Weights of a small image captioner.
Model: 12.3M parameters, encoder arch convnext_v2, encoder patch size [4, 4], encoder layers 16, encoder width 160, decoder width 320, decoder layers 6, decoder norm layernorm, decoder activation gelu.
Training: soap at rate 0.0016, 8900 steps, batches of 64.
Data: trained on photos of plants, animals and fungi (iNaturalist), 77898 training examples, 7.3 epochs.
Rows from block 12 of the image encoder of a small image captioner, named by matrix and row number. Rows with one number belong to one neuron. Each number is 500 + 40 x the weight over its row's rms, rounded and kept within 0 to 999. All counts start at 0. Numbers have three digits each.
After each neuron's rows are labels from the 100 images, of 14976, where the neuron reaches its largest size: "peak at" is the part of the image that holds the peak. Only what is clearly more common there than usual is listed. The data: photos of plants, animals and fungi (iNaturalist).
# gate: MLP gate (encoder.blocks.12.mlp.gate.weight, 480x160), inputs 0-159
# fc1: MLP up (encoder.blocks.12.mlp.fc1.weight, 480x160), inputs 0-159
# fc2: MLP down (encoder.blocks.12.mlp.fc2.weight, 160x480, transposed), outputs 0-159

gate.24:598516441503523558437541524508526500503505495407530601487516471504530501445467463410468520518559459506466466519539492517562557570538492437492558497448538527472527522573433427529526473483499529521514464481467521536505543543516478538492446627502514553496498525467559450457470480510532518570448533523514514510486537567470496494520482480481503427469511517539506534529544466532491542490457453467460426457486447488528551532396406536546480478501500482477498484546495503525542542559446495
fc1.24:529458497483447484453473478538530520554512523471486535516496538472498436466447595473480470518466494443547416498452499513503484475503504538541518512399512516520476443517454517539591527587505517480505529463536475526555524422444491532478531476496493553515486488550530552482524468442541570505560549474501498644512401446495533418555421458524496499480518495556505463514480521529467490526515497440561480463497488544483447424470457510464554471512448517480509447562530492470464558501459533
fc2.24:499477541497530516532497529566553464479494580506505449487439550473516431430505566505500558485560461583539439493467491531450502477513582472483620472477536533548500560477500461479475561507500587531480483447533622510512526560516463489497474456467508467483483528451540559534488488458465548540483533464492452446537527479516486501570517536502485471465519539496540504511447558437479514536490458525528529509481508531528451451466465614463460465514500511519481603507535472502448441477505561
peak at: centre

gate.143:478471541519484511476443384439567558480464522514475488549537484512527551493506454517470480484480498499508523566555525472484508436459504533478525567518473513495557430465525430533558475490462512542498495555484543519489412544480518566526551577497544465508498538553434514457519455487513442457438484443495439522500507515573527552430529563505607523492555450467458509491509524466526481511443499550492509434464471569543550556545522508514410475434494478508513531444448450515473473502562493
fc1.143:474542554494435440458463411478537522469470492559421480563473468523522571551497464494510458520466467462491492498517546503502500479445542489442478575508486493436549445508541477471454461479484516531454526603554534515455408540485518531498507526477487431500490490514446504475500485431489565473472480436527449492533534487474527550463544574476556475560505500455448459469503577463511464536512499497548500504524528520526614534497518481503403472443503515554495485493484509481395502515563417
fc2.143:520432453506482504482534550517479447475498526504547503559482461497441536553469562508469461484465501490501498477510507458477495517472446474456498533546448543461480539513493519488500503477465506453496474448612508538518454494440477530474455463451489566490426575513523419447506520432506495571414523477474410478467403517480518440452539532538509444500560407555502407468548493529568545513529473453439456605534528518418482504495525506485491474504520561543519536478508543459464518491487480
peak at: top right; top left

gate.231:493486502513557559507424523477516458515477464491542525440458450485497541499469522446474514486535477474531519536554500468433455478505426524592512494479501525458466521499447490543529476501443466499544514504497541491528441485387543573521520464472438495514490505523447569512475570443444529463534447528408474530493498532517442428495468489436569502541455535513424507554510508485503548503477472554455571561480563529479499479490495497491510448462604500496503597506598444425495489518482492
fc1.231:459507491495568439505464461480474505564569502459550502553540478520463555487544515537483568555459505491530491524523486585516476483507492462530437470406465539517503579505545537484607449571539469494486471519497478546538476493470537521561533488554491480475497465518563548477482600460496553452499472525447548567488457519422480476456451491438529445506497537510500482518566468493477573472431504567548521479475538455448489470438479478502446492579466405526496515470500542483506463543535544
fc2.231:487479515489472540497502444547493517502432501517467519524563508449535532478563474445494445539555526521539494451446471535487516548516501492534532490490514510454510519545515556480527496482417376535519539540546449598521506509544446482452510516537547553466463417482494513511542445497456465476577503487533526503461529565503464428466460512526454458497453502469545485560474539486398579433541520442563543480575465544490552499522463500526512437456410495534470543550474495485525445476499449
peak at: top right

gate.84:496463544497485533551508555501524555558498470511505476518472439453427526501464482551450480481506521523501458492493539549473533556464557454419441509474480424419532498507535500517486500485490519512446447466486515462499471485511548560501436543487505429519548612546516494500532456447511428490516531552510539488498523501481469468531442466556478424500561563522521481460502530524488572493418569531428470514498483466517458521613540541425448601600495541530468508504481462488518499519493520
fc1.84:520496454527514506484481458508450518534475485516500470487489605562521442447502449450599575472575485504465536493469467580469493486546479531547554444512510539577441464481449482485505494519547481498564533510503540536528499539527458461486523467507528561514473382509471543522437484568544565519512494441534440527478486514549503546508517577443478516485459483504469522485451554472494525477504480461555552468520455521477620491446477511509506468429441430499527596489534509519459547499540501
fc2.84:494541565539476470443403462492489405470510464500507512435547411446459484500503523548531427578423506484518569510461500576483419488469455502470560497452457506534565515454512507559495534557509464479503488526489499536562511528470456552524460545535512502545458482569517522539451520477560523505498479472460449504562487441515509543453507499457530482591444477465456479496560550500491511468546501504590436521466479514432472464534580511526484500494563523589540478503508463499513515465513458
peak at: top right; top centre

gate.223:457524502481462500545517426478451503506467450465519582436532445478468557494489504501485481493536475506530565545477514388464576509500533524463567577477438511536501562545497477543477504474598501450476537441524459500526446546494491490497501572457569500461593462493527478472543547458526508453447462475524436491491451491477519586501496544527523414603504534501444544517492443497492532520503520499461493529489521455463510507492429516471443525574483469553506554510567433507484474527477443
fc1.223:544419505493539513439526545535523528465500569502472450563458501506540505446439469454488465531485525500514451464500498482442479477492448442561477466523590516489483482440470536490464461541428500495524462483479562497433515477512411472482477433548467544550432555497461473475492464552425508550546457487487571521434528508474562451438498466505454558450478494514512452517525507537496504467493504458513426409520426521476497466478559528521573527483514466403495464481425555484516488486581508
fc2.223:464503459492550463423536504484517492573470526488551484498509501503494486496495496428480524563560469503465621548448515472526470492529447470527477513446489495520549484551470491512515477528529464506500517464456480486475543508515403452510479508469496430548425545433455468459552529513491437448492486502480480489442606567531530431504465484522444501477431497513482500500429529472466431517453536567577513556513505515435532484500453449562508564436436487412463497431517558544531477467463493
peak at: top centre; top left

gate.48:565490421527485493489519415436534466544525581531497449490552495504509449444499524560565514459622476521507469532458500528451463490419511478498483447484574467529512518469489489516528447527462513539495477523437490522463469525474531465569574516515530485550555533548537513476504502396520549573540469485509502503484551451544481553518487453539403448423537485507469415539539511457484508484509504553465546496498520476507513448456471428495537492508512584466481568467459523500498531487511576
fc1.48:485478553526440473501483606529448526464452450451537555507461566411516560572474465473464479555403503490524547487561478503537598487524522560495430522517461535490495499499489472469555511458500492508494500489529499530539542502510517519471457512487471556500477518488489462504511508553460436475476468551509488413559486536498472431494472459548543515550409539513528512431440534509577507489493558452493509473533449450430487541584480569494464547492442441526523404519461505467489488512479466
fc2.48:488528537471453551514491516394471519555492523511493430540459503461483520489414546545520525494515502469503465501581516540505495506464450480553513538510487487523461575526497526533470532506501528512390516515515493565460493465407563529533485481509445513556532441508498486446441542455493575539449504464564486458413472496504514487552492439456473514501452470412540483499413506472556520532556534422511453503544527485532555476469529538546408469406490500523504508490474503464574552488531541
peak at: top centre

gate.81:532477528534553470539446562481479473459496429481527475525558459572500493548560533574482568485528466532471476476483554423540538487516536445494467489442436520475519499505545449440449537510531464461492572443512428535470451545484517463535438502531519488520493452462469428485519503507516422545490571531470530470525430526488441433475511525508446561456494483574507584513539513516527501535501554589516492516521451554465423486476496444468546439488560481493490496517437464565550553519512516
fc1.81:507484536489498540449548508490514530483513551524520506525464513421565436510535507448539471556415554456506436463447545507494464581542473491486531493537497516498491501527484461547583520489475503527573434476501496511468529421436509475487524458483540445540456504499548576562490525509504534552544520467480558553422529538500460557527433473477553518508472537465490488459469468478510459468454454464480481511499467478489573463498467421480462580528432412601528463535519525434530508423465549
fc2.81:451458487526579504476533491514449479493477450549473447519567450516461492503518491490566532507528486545552485538494574586429501520486552535518414494514470520422514463547504521457492507441479466482544455471479505497453481448447432512546490570465466590509436462525565502465499484546569525502464446582491534564474535524478581470532553470484499451535499462507512508485547485491502508494441490539551545561453567541545482514543474395492509510517538496546460550551446564513466496555507565
peak at: top right

gate.310:517485398529566489492580524522497431591511504469507534470448580470506470495491555484477585509506475513481505538515513441433473542481538450553501491529544554535495520476532430546521509528600499557516579461502526562510515511492471499420514486504479530437569562519461536452496437472492487529498438472486480487548534491500548528473519491566487428500515518589392499439529493515522467535514515543436503496518528501464574520511489532393513502461555525488458459496470439529525483499558491
fc1.310:550457478481522554502572506601566630519508413506503588454470464525514537546541509456417446514553498445491497557493441525509507499503549558492437522532426444527533456474579448515516463471548465499454534469479487485590508486473503474488540502544519502475516479445511506510522425517502512475485478502531501506548506530532436482494516492500454462524460466525471473485444471509507469496552562470515534519468453469491456479531501580585454509570505523538502506549488525430584540477539426
fc2.310:536591488443538525547573506463509473498509534460482491533452481541523452502528499454374474417453504521541508498463539599489537454490479493529480583511528487516476520550484521449459540529522502563581483541417452523543501512477538592540488463475514434487466481471493504528484524474455481539479490515531505505517489521473542593471489518555517412531523496459494566492466507483449512517541458500489424555498433508563557531481485504554569554501523424503474579541507469505568536457495533
peak at: top centre

gate.436:443484470560487441428471555590433524495475464466491456457462464567466504493512492491547510502510502490452505569531513523596571477446539508473449484540510522519448560497463547459581429506475442495498530549499460480438479526594505469488420513470519453437534505463577581554498532498535439454508471484528448437490526517482472474505511462481515519512562455550471478498495396490499516582455535486472537526502551532500473593489488516484519465565527492533509546441450519495503560521484508
fc1.436:471528457557523507413464477552472503503510513464549526492452504499503514516515454529497481499514486513476546479578503494578563530499519444429522561493492487536563513500518501530549450509505490419561540408546450524477471599560497542513540506509556510495497468546537538494565540541514448547540516376548409447494439525505481487400504536527563460560576520585531481507449443487536536549557513495453509516527570476449538488480505516492464479494545510523462529469468515515530474460515530
fc2.436:481481559418402460490473508487510488524539515529503498505471518543525540446497558509440498510488425423522443484506475545462535493569456484477502479555472483538510528557421537535527473493437529459427556521525537475472551528511499572453500532481510498502469503536487491507487571473505519561531508510449430529467533500532509503437526425485460381475579494421527555438498505475455425504560521456452497471424524493519560488600469524572491506512450500509457490514529544471438520461462474
peak at: top centre

gate.147:446480513577479484461470477537517462440523480518478456529575535422485544431578495523546469497529483468461537491455429506576482497500480496487518529524564505509515546449437533446500571506493530512503469505476538433504499490444496462571490543603502551530488469513450468439498508565503488482445510552466559519511584540499560562449490458546519547474481557436519461471486517549517515494530500602580540469499505477499468503525459480512518543475495571500480479447430516491392459533434524
fc1.147:498468475471489540522487515450440519588421491502456527502504519553593526472432469472504566450451455549526463488497554437493530448567510548485535493441429525561454498494441532532471447527467454465521478516488451524470487467545540568389494485468529471514485544564533483548515496473514471568532504534484478497476483461442467532544416451517524486494610451487487527541495483488485504543491461475434536485519491537525546509481535576488477472523480495481493508481543485553622554481586487
fc2.147:525531451485492519494494566417488475506605565502526587583495502448477493489473565487585445455477511530460538526526493467466456531533451511468505486460510510473502544502526552472426412515468493425447512493482506451515516430507507497514500523535514520488519538541404509502539553570548497480486503469547498537580548523475551530516492512533462456498523506473489531485503538494484462494458423453418533524596443542555427498501431583464543558501548506490502488446501502515528463531548577
peak at: bottom right

gate.142:497406505446393551517474475424510469477519525551541532481509448508489452509480495489501486479519521455460482529561505485495460470495428540536458519562487533443545538530491505559545518490455442521512472462514550487533451473522513493524517528512546497467468555471415464448528542435590473490526463495513563449453475586424449540535550490512545566465549488512461512510462531512472508457542454532440570451520544575518554499511509582467507476557495537552471469535442553532490596526506487
fc1.142:492390480481506510488494550564484447498483493495455446545522492561472479503521514535532485554445505557498578493501552481490491503490555492552484549555472498412449535484440464489549469502501520457587462572499514493447546509540466510469504467462507557568481511495490506461434456508469552428404476538509525483576483486500522500464618423551529432456462558508475517506523476477464505562505524472490475474575564488478534498486461433543487500517490512408507445473497436471545435516474547
fc2.142:505506519571501555535534443550451521448511533511496525537522469446555467505538483527520499528539543565551566510542468407486457611500509465508495515419539528531528464503472458466515448509465538471442569520520535517520483585482532457527514531485560576538581418516491542470482538503458525462503521508533497500534536486467513477472464525529483524491522510585534517522442528461478434549576507460573400449555429486484522510494489502508492581542510500513515451513550488591460565529520477
peak at: top right

gate.98:547459409477465477488464458560516574473536404469525435432484496451572492525473457518559522495510544495508471471479528516519455555537469602599487492492457441517465470482509441481565420557544525533494490519470427503513488568504525441558481410464578417524522519515494535485476504544558535497479497517551533511547520529475485506529479454540514464550470506555544486456456539533531499519495511502550523506498460476495452499467500470439526513550507499564449451471529477466529499480456612
fc1.98:502395502479590494519443497432530500567433481473469427510414526518458506517475497479437592480512480480504482492498474537521503423440475496474469485530547501452526522469512398468499498486495506532582541499474560487495492580537512444498546475440526459466496466524438539546470559569449529462503564530544576557426440469539489516470537436503493444461535470509532475440524566470536515546500524562453540462461540536507583485513555480490561469521505489513478523510538515511522536488474533
fc2.98:449517488567512459495485485504552491539451500516552557472503457520535495512516503498560503438515457565512449462506516455568531526537603507485544542453585469546482533490510464485475434544517499511484436533504501531532429429474505450493472513497470585498460468523576520427479440466512575521438561474459463504507503564556520492527495519441508481427476500537466497529461446557508482495496543501539459428462478487517534455477502546438495488508462514525513508447443391550528621487461552
peak at: bottom centre

gate.283:512495527477419545497505431461554496473593482505492528510460528569480442557553520520533499506562421504560535544499451560500470504516491503410491482490539452541540498425538540581479493505583556489502451543449498483549545564511537492496500538425492521551490503454514508562553531515498489517505499504448441514469559476515485467504542441478563486498457461439460535491502541501450480576460427436499555513495567441497464432527437549520523490521489522467546494525527459393543494521485545
fc1.283:460479512415446499506487509470543481542529515516470526499547547529440595433449474554579530467515506577447463496494567505523481480505496459542402530542527559552465551520494375492501525497587412529492462440491505456442496495499447520552497543522522558479501501463521476446519510492494564467475447472458468471449534496491555480542483487492488522530502549555563449465552526413494489512559549450564477525511502448440503455508483537600496474477472487502551457517547468510480517529498519
fc2.283:397490479521524485525471500470483503516527519501454532437529528469484530480507508508464548507484454442488481516519443504436546460499409433507484469458527494507458496586512527363515509491386430578523492497509463500540515479492483580538467559474473425494498479567573515504471514444473548514476502441532454505425541491495463469558461561462529540462494488487501468492447493471476392517502425492485522548450513509514542476516475464468500501468478498409518522478542520594559526495517451
peak at: bottom centre

gate.169:506471552467499554497517489431551486528528504490471556469528494458526500566475401503467457507528471445489453439447477469491555500524521465420460478543467506560515518528563551550489551465516581557512498532520422491404571518410592510490442518480488504502409484470430474519490453488490527484508522495479471499519491491554497548463426610496472478515465517463472482502488436452471472538496495455446496550487465494480509500454423565485504463493470478486607533492534533546453541483474450
fc1.169:513489535444448546543477494469517463512494511485449559459522487536551542483495506540471477477466488505430474544490541443501513417555499473511430514495558511450480495450453466495465521442561476546454463467380517455427484526446506512547474556448461496567395540455504495458537458546463423525507594482482514501576456500499523482523511550529480472509569483547407536445498543537489507491517434535490496491541530583538493511483467540488545501419500475527470505523514562454449464574505483
fc2.169:518544511421525465546560485563526450493513513449550450523531557473502453507560477518485449451489498486446524545491553484533543531451534468511519560458571539462505467482518573566539557485470501528484459508585611457478537450515460517549479447481488560512534531426487432455435484461475474498494539462543503463504507520485452442563492432428498547479478449498524481545515460448478574449504498524449554564458485497477433531473488577473457529531554536574474484505553515489481478541453498
peak at: top right

gate.469:515464522489441487487522470528497446532463473436534441493508460434564532496463530469499468443518500407488458509469501534508470539476488498482453457501508581479463448558508482497505445475445454446579489459469546504464466563508498510445463483507525512505523514502468560488453498473512506474489600476490503538454428500527510472495616488516481505500452466552503532498527382503445546507499501526458566522487582544456542443495443519440469466576453466548492458500400586487481536508584511
fc1.469:576505496499500574479466509477560464454435524541488482533462488468480524438641500423542494516485546483472522494429523517495526543534459431466517597470449480479517460464433552521548539518521595537491525491486541506482491561489430493513555550465505512508505512489494553464492502467489548488534502555466552423526511547516486517457532480471437496507502447580513521543447500534528525561438507523543490527518388565468532498527480482552484542507484533483411437478496459534474461446449521
fc2.469:467532478512505483485511472460535466466412524483450524524529549415485480446571523512518546538506451596446540561577500484500501478464491479466553544437523555498504570444456492469532611442533520503492539543538541502498513466543537516537553563414510501450481550470488505462502452508533593542495524510461482484544553516549584458394502504508550539443527489508549493470533425489498488491467507479529514424460534438490459479495501543529546501495486489490561492409537475475437517487483495
peak at: bottom right

gate.171:574484593445502484497433639531495515508435525501507574523552500468553561496520531486533467428535571457511534503436486494538489530435520442507494537474483525525457572545499435532414505542473478590531540479524520470426583548502565506508472539473482525518531510509525539472523501456502461516455465504601542460439488482477487511516503486481509474514498526551535509419546505511523549533469486453544510527489443472485519516480494590523479538452504534543456533565482494490540546554536462
fc1.171:523488432512548501522620468513450490558539473495529418472431467479456442464530510508545521542489491481494433559563569507453542429516520511486438493538557506543490483494504549458563516474577491482520524506444478601500425433527471470496509518504487436533545489455496501507525441608517459489500499503415520546483543579520450497481460508495495549483524469492534554592467471512488515437520514492498477506568477572478468492508528462440511460444473461475536486484518511542464446447503566
fc2.171:500525406481536514502517486504502520452389472584497514493519487435471494480487468437544464527469582461427495455515404486583429555444521474517473492464603491540506462522462467493547540548469439548510504481504469462525566465469517514485498542505468518517532439503471583403494483494441499499542418507505522515519502492496482574471552487551482473434523502543440515492519474554477478502573501523541537537502567518467534564549489498479510470462448550520525528531535500537452471460486586
peak at: bottom centre

gate.438:477540409461494499494504524516522481576571511525511428468403473580532546519498458484546565449555529468514454570508528495554514480489546433442408525466445518465490493465510577507520507505520459461555505541476527491490469485443570518539530514518470459492455510541514537498482527428529495468559464495450484548490475459494502544522515519517500506524514454540484497580473469529486508493548527436556543517512480472522474485493520477520490529482493682506461540457524447592517480476454570
fc1.438:544541512535501496513557502521519609450461510487490525494573642456464505423484487532469472591491503425507512508532518489459442487463470537552592495539620490463514494503441431539486524536470509530501455483520544469520509518512416456441496494485530574531529582515506522528516449508458485509489519509557473476551477549466486490519428520440444524510483509433514460483511478475517504445485471484466445512441474461446547524508495492453493481444528396446466490532479519522460500517484435
fc2.438:454513590418462524526573511499515427430514542482432489491497510480530534484444555496493470604454454501454533498504467508537522536484484554513486578485550469534539453410487566569473553481535557571512515451542529478599452526531459482456471522525473512473497438447432463465452502512507539587531471533518477493536468518445485506541496496482475571474536516478470469494490504486527523477523568482468486511560520470565499485549564501401524454523534504511528488490580459504482519485566561
peak at: centre

gate.119:420491512503506473542463560530489463516472544543497469538473479491472531475503482517549501433452493503523433497455472498497513465571571536533472532574467495462436529459534584555498469463546447534529524521465455471518525449488517524461539571507453501507446494518448449463545482471500528494568504504492409422429522468454539466445537462554439529479539570528570497512486590470440449513443468589525517417544502455446560573481548425499459521505521515521502483467503458536514488477535507
fc1.119:460510479493480503523518592542508467475538462460419442527500513469438527459494484523529527494444508498509459529574422515497445500580529503494460518516550478444464529497498521538552475425551462508597513558544462445494519439574512508524495520485512531500521515573491503519501505433507495446579502551503479459487467514490442450483508490592515469473423602502601487459520577497495443508516575477495552501577500518477552479511517503549508513497502531486484452483462527460440393551495455
fc2.119:464513569519504541426507529518524504457530550493534479507524438477555501444514540529515535524475487538477525507483488523439454462501434539424529457524453497489519496397468488485450494523543467499492540492528496507535496609592528456510504491454432506515497497539513495529432492470492526483514496549525483450540545512457497421389480455420477519574552511439522499499573555440460451544486512501462487417450470508486505408515489478458537530507523383459476520465489428532541486474501568
peak at: top right; bottom right

gate.369:557546501461567440553499542459483539493530508554485461477460560507510450494426521452508469454492528557551538457452464435527461497477535542495476419531524513502356488498538498507467434501475518474405471511480492435514507521483447485539518484486520447536467441475494501486515527532520503460526498592460475485555399521460517541520561492465454437500495484506491544451516470441476524532433551452583545548470570436453497456526494540499510500491423499502496498517436452575541491529521523
fc1.369:507441472521472501505511493448506461560510564489489483488553402499458468530522481601569502498472542512485422468520550490462533566535451483483474541535546541481565517528453529450444521473491510474551469565499568473532417509520538456454466496442471499457512495536539490435465509519544503543505519458564507498458549419492450462557474552529454457594404499527562515523462584492486451479475527571492515489493450534448448493611519505489537472535515494516474508528456422479503505473485490
fc2.369:572576460465519455565501443504455455468530553451443461527518540492530439469468530415539479541498580448511506454464517552533495459544536518532509507465511488501475503507475510453524563478456504499476425529487387549493426543531547512479467503517543581462519477449424459512520484561495484480544465529439477524474502500563498592491527433536523461519445560524471445565492460489448502481516505535536535464473478401483486553403478473507496544482480544506455441505481487470527558466513523
peak at: bottom left; bottom right

gate.464:423454513482519503506520527477445546517532590370506443478437517522547536491520487509439458527525459476460468566440501483550496465512528496550501482509481578519550468463542555493501497524527518483478504540507469487435537594527505538475508509527476450491525551425487536543483569480515518466458457403497438542470575568522565432510584472490534438450466463527561511491484415504470510524514463478481459481434561524558503475492561450482460485526529521514524499503510532436478552499451476
fc1.464:557471526500520496511525506487540510497564404601524446488533483445519450562406503464520557510554538510504540501512501529497501558468441486504458516477548439489440523500441526519475414525500422488522504494480494503524541441547479524475467481524560607529503500524520478515525404541476469512514540472486582449570436477540472420483459522507470494467533544417461486457537536513521534472534550457490544513552427566530496484496571498479560485528533490462521481514513518513514467560393508
fc2.464:499512489442536505528495494548515565516495551463498468497498523528526594521453458503498515544505440429488573523483440528535492458505598566594424475497462571461529521480522545570521534431460543429525515494414479516550485503510586427565499567500512492506512437468484568501496468535522481521489410503500488488494536472438427504508483480526466510468553519514497542531502526418460500548448508575470563465549545502533541469539479446504522432502449521521448590519494483495489519496470515
peak at: bottom left

gate.202:457568476441378522429486525526464488532464481510609479529509566487477489420506505499519508487499461598514530490526483505530464519495579479465422524518497475513529455522503517497495492502556445525509483455505526432467535561378485468552561536484532474489499541494505507480468477521530582576530431514503485464475506482535457520479462490467541549467413522558486495497466486544461515547507484547551590475502451558559452555476441498480525528462503457456510452464433495453553493534538480
fc1.202:516473493487539517534470507429501477501528495453399507446502542499482503522510517530575512494535542465481468531482542507450520512387483477563494423528449542537435494595504472491546495472512568511500479503538457536524428550586471520489461428504495438505455412549529486524454454490547519483445565441478550461449448546467506545544520500500413497496471477505462493464506490494530520472495498486428486413526474548421517475468463500482534537508564562539573499517555516508503454418553515
fc2.202:488464515463463625566484484476571519480514516512533529515512466524495482545484505569496531456542495500539551514474573487577524524531449557552467484528475457542610541548450518548535547522503553413446479545497510523504504543513484447445467468426487486507510532576522522529568502607547491568580505487534530470472419494481517486579522527506516533495456529504532501539490565431546489522473523484499473469459503515539522457483462561556464572438526509482515487475434495493509499494550567
peak at: top centre

gate.47:494499420470527553511501540507537518423500479498520571543524452563466503453534540504451544474512525482453527502544469469587536507592453513521517497532429496514530390497453526459504525594507503478520574546487490473553480451467462467535441482478467487474457505476419539529544540604522448545474548547484460450477508494478477552514537412541513519533537442497493468494489454463567500542495452524485499530457616545516529531459487532572541465516558541503516491505535483498478469427501527
fc1.47:496441483456498509584506508482571547495505472497605570470534431474512418444498471420529557487535488459430473572544526505523574488573460475517515452457415494436522459509486585506475540470543525496544567406482469523519510475537528418506471473477496514545487486534429573520475507574493447505521578507532513567492496509502501548447473482519505511569477475508520429489444508500541506490516511470553507515489533582482503485480528539517577481535491553548561517480537441478502485497534504
fc2.47:545469541554504500497464467479449604543471538469461524499471516503494486488480487543443568514490478484539465449522487488440513499551525491446479566519500508544479474515531471523484460514517535544488486481481532507561496474455496577505596505480586521513529529495563527344478494488485544479443514525579491439562553535551427558551453506483514473486442489498550467496575442494544492527482416435539536584518470466503505481433460437479434498509535498535504505463509459463446547475473551
peak at: bottom left

gate.338:494431465520512462502539516516490445480519493509496466501516517451542474536445481457587518547532460488514593388512531454532486506514476432515440555514535485478533491496470506496624509560537501416479552472550439472531524442511439476454545423525514525518507454454543480506574484508518524448509455491496487570515516454453525496491489449501503536444440512524578498475512477553512502498467514514414443412545489511522472513475532475469484579513509420502533540580510542435480416480472502
fc1.338:481511524493475469505532444559432499536493504529545562491447439449457463523564517573469518499472569546559553499523462449495534543526389546447496453430494509471554475495526434449445539489548534420498523495545537509475572519465451519521452521511522456501507467528489448483415557521479556542483531522527452492511502486482518492509518520540516522495474498498479508525410521525545535572490515484561585552436528548484498381501496581484526447515508517475549474523496476501457415523456444
fc2.338:502569492484500551508517424454554518458513582519448459472480444447499517520534505490511492460486495555517466561458551558475437436575473525543536488511507468457505468418423493516459525500518474475458499560503428488473550485543502441572443503554514552483426530497497452561505516529573478517490551528463507523487508485517510515467530456515445527514496445505494544515574534534471546412558476475524495586564562472499467463497493477563544518525545468455510515442510518566418421555504441
peak at: centre

gate.201:501532476469487550514534505415502567499519550504521510448475493541544563467410521453445464476441469445535537474455477512549486478519501424556500502533508509519527526442532527585432538561426498466422455501498517520529512522446532480515482508463506503510553531438433570489439519609549500463510513473528562523514472560468544456504487509549543554595445470509459521534449501451518498470561507569472467472467548479458555508482564474522510500498499500556487468539559527509545492534567419
fc1.201:502504529549490521499452410491411465537472519487514465566549459504494557526520516536449470557454556516501463582564522535484510457474492420432517433545484563526501459531528498391534459500489526497537466467518486523581472493473496512517544498550491518588400470534500526508517520374520472486539485532481477444510560469531508503515525448497482505434536511509502469499489559484528504435501517536445479470516483566476511550431407504521515577505476505426498421514481470518486492523488573
fc2.201:489441462530520495560555527538498535511559502494500526433505484503551511510459523530517489446473559575508500489529405478549472513576436547506501482547550525479497468467403546584476493430495427476450517494531489482527547468522502492553540536452435495493460635496553485550478499477479479516523494509468478494429483491463488406481504473480585427479499559508452522534520482536510493448506506536533533417572465405508480456513523521525554459518455489457512470458457521533468428472480462
peak at: bottom centre; centre

gate.83:446523484446511566563443505541460471500549603479534527516489506483518549509449522459508485484507502504503452491429477439543512445462497490498485423472531483495460453391523522502503530522606521520534467556566535463472553469516462497496446538522587446552576485503521444463476510496545508532527524452484506571554490485428470492510502519439496546523465525491509495440511511487459447488504390474529557486566571462472474534557438513496480439477484499473526428509514445419523543489474556
fc1.83:536495450474528522482488582538493459532497457458482559521474596494551488463498485560465468489559521516509504518534528505461480486362424511522503508495533503537543511521507536512453510503487469473557443446444454488534496551424539488492514483543551524521543557557448557587440445547413513532433545515501465468511497534527481540482439483532505506500469540515484467453518471516497485394535534471472557406445407444467478456536467542534524536475541484469487493475562528560538494490484527
fc2.83:573510512436490455517542441524500461573525430535455509508420533439509507583560453494459501514458506489513553449549546529524509486502515448539486540563500500548549554527403601537491483498523504518416476546550510459453496474429484451472490556529493496464500580483497516494491537445480520550477477463487470538471521488491547428475517543418610413432531499516474502530519498460516476503540514504462546419534559514450538505529512498507522522505501436506470555490491515528520441518429462
peak at: centre

gate.477:467568526512515474573557489474536492495512532519534510481476449481525513451562521520476439452519452601498478482491511395540465521479527498546498468392526486518490532508522490479562563558508504496485547579499497492444476481441493495473551514590546534544438497497498485507487459478506539532470523522475488528464526479404559493493523419553525479498410530536505505478482523526476439575461427476477484495436488444543560551489465476504602449510478505532439439521516525525554426534550545
fc1.477:520497501508550512583512473467535445479455484423501466474430468463489462486516545541455444452493459504469484531491470460526381536483505554547503465445480499512480460467524586496517560478505519512529509539490563419477490487457451492422553548484491490474497514442537492526521422473484506507465471534504498402468552478440467551570478445540579521495510536505487562521466502541536461466528471508542495456417480473460499525456478495493586498639474503514448541443451506532557473503532527
fc2.477:482595529470488528463467482431501407541491473489478528467513463430456534454517519456496502465510501494540531500524457468516499514453469449485458491492520507532463430504560429517543472523487510510504481551447463454532526450551540519397516487509572496499490486523508524483505482533541532456464516558448488455500463507466444544449476555491511471419486551443530481564442542486540457452427546475519523526551471483390538487464505563453411485478501566473577578444555492542479520477586517
peak at: bottom right; bottom left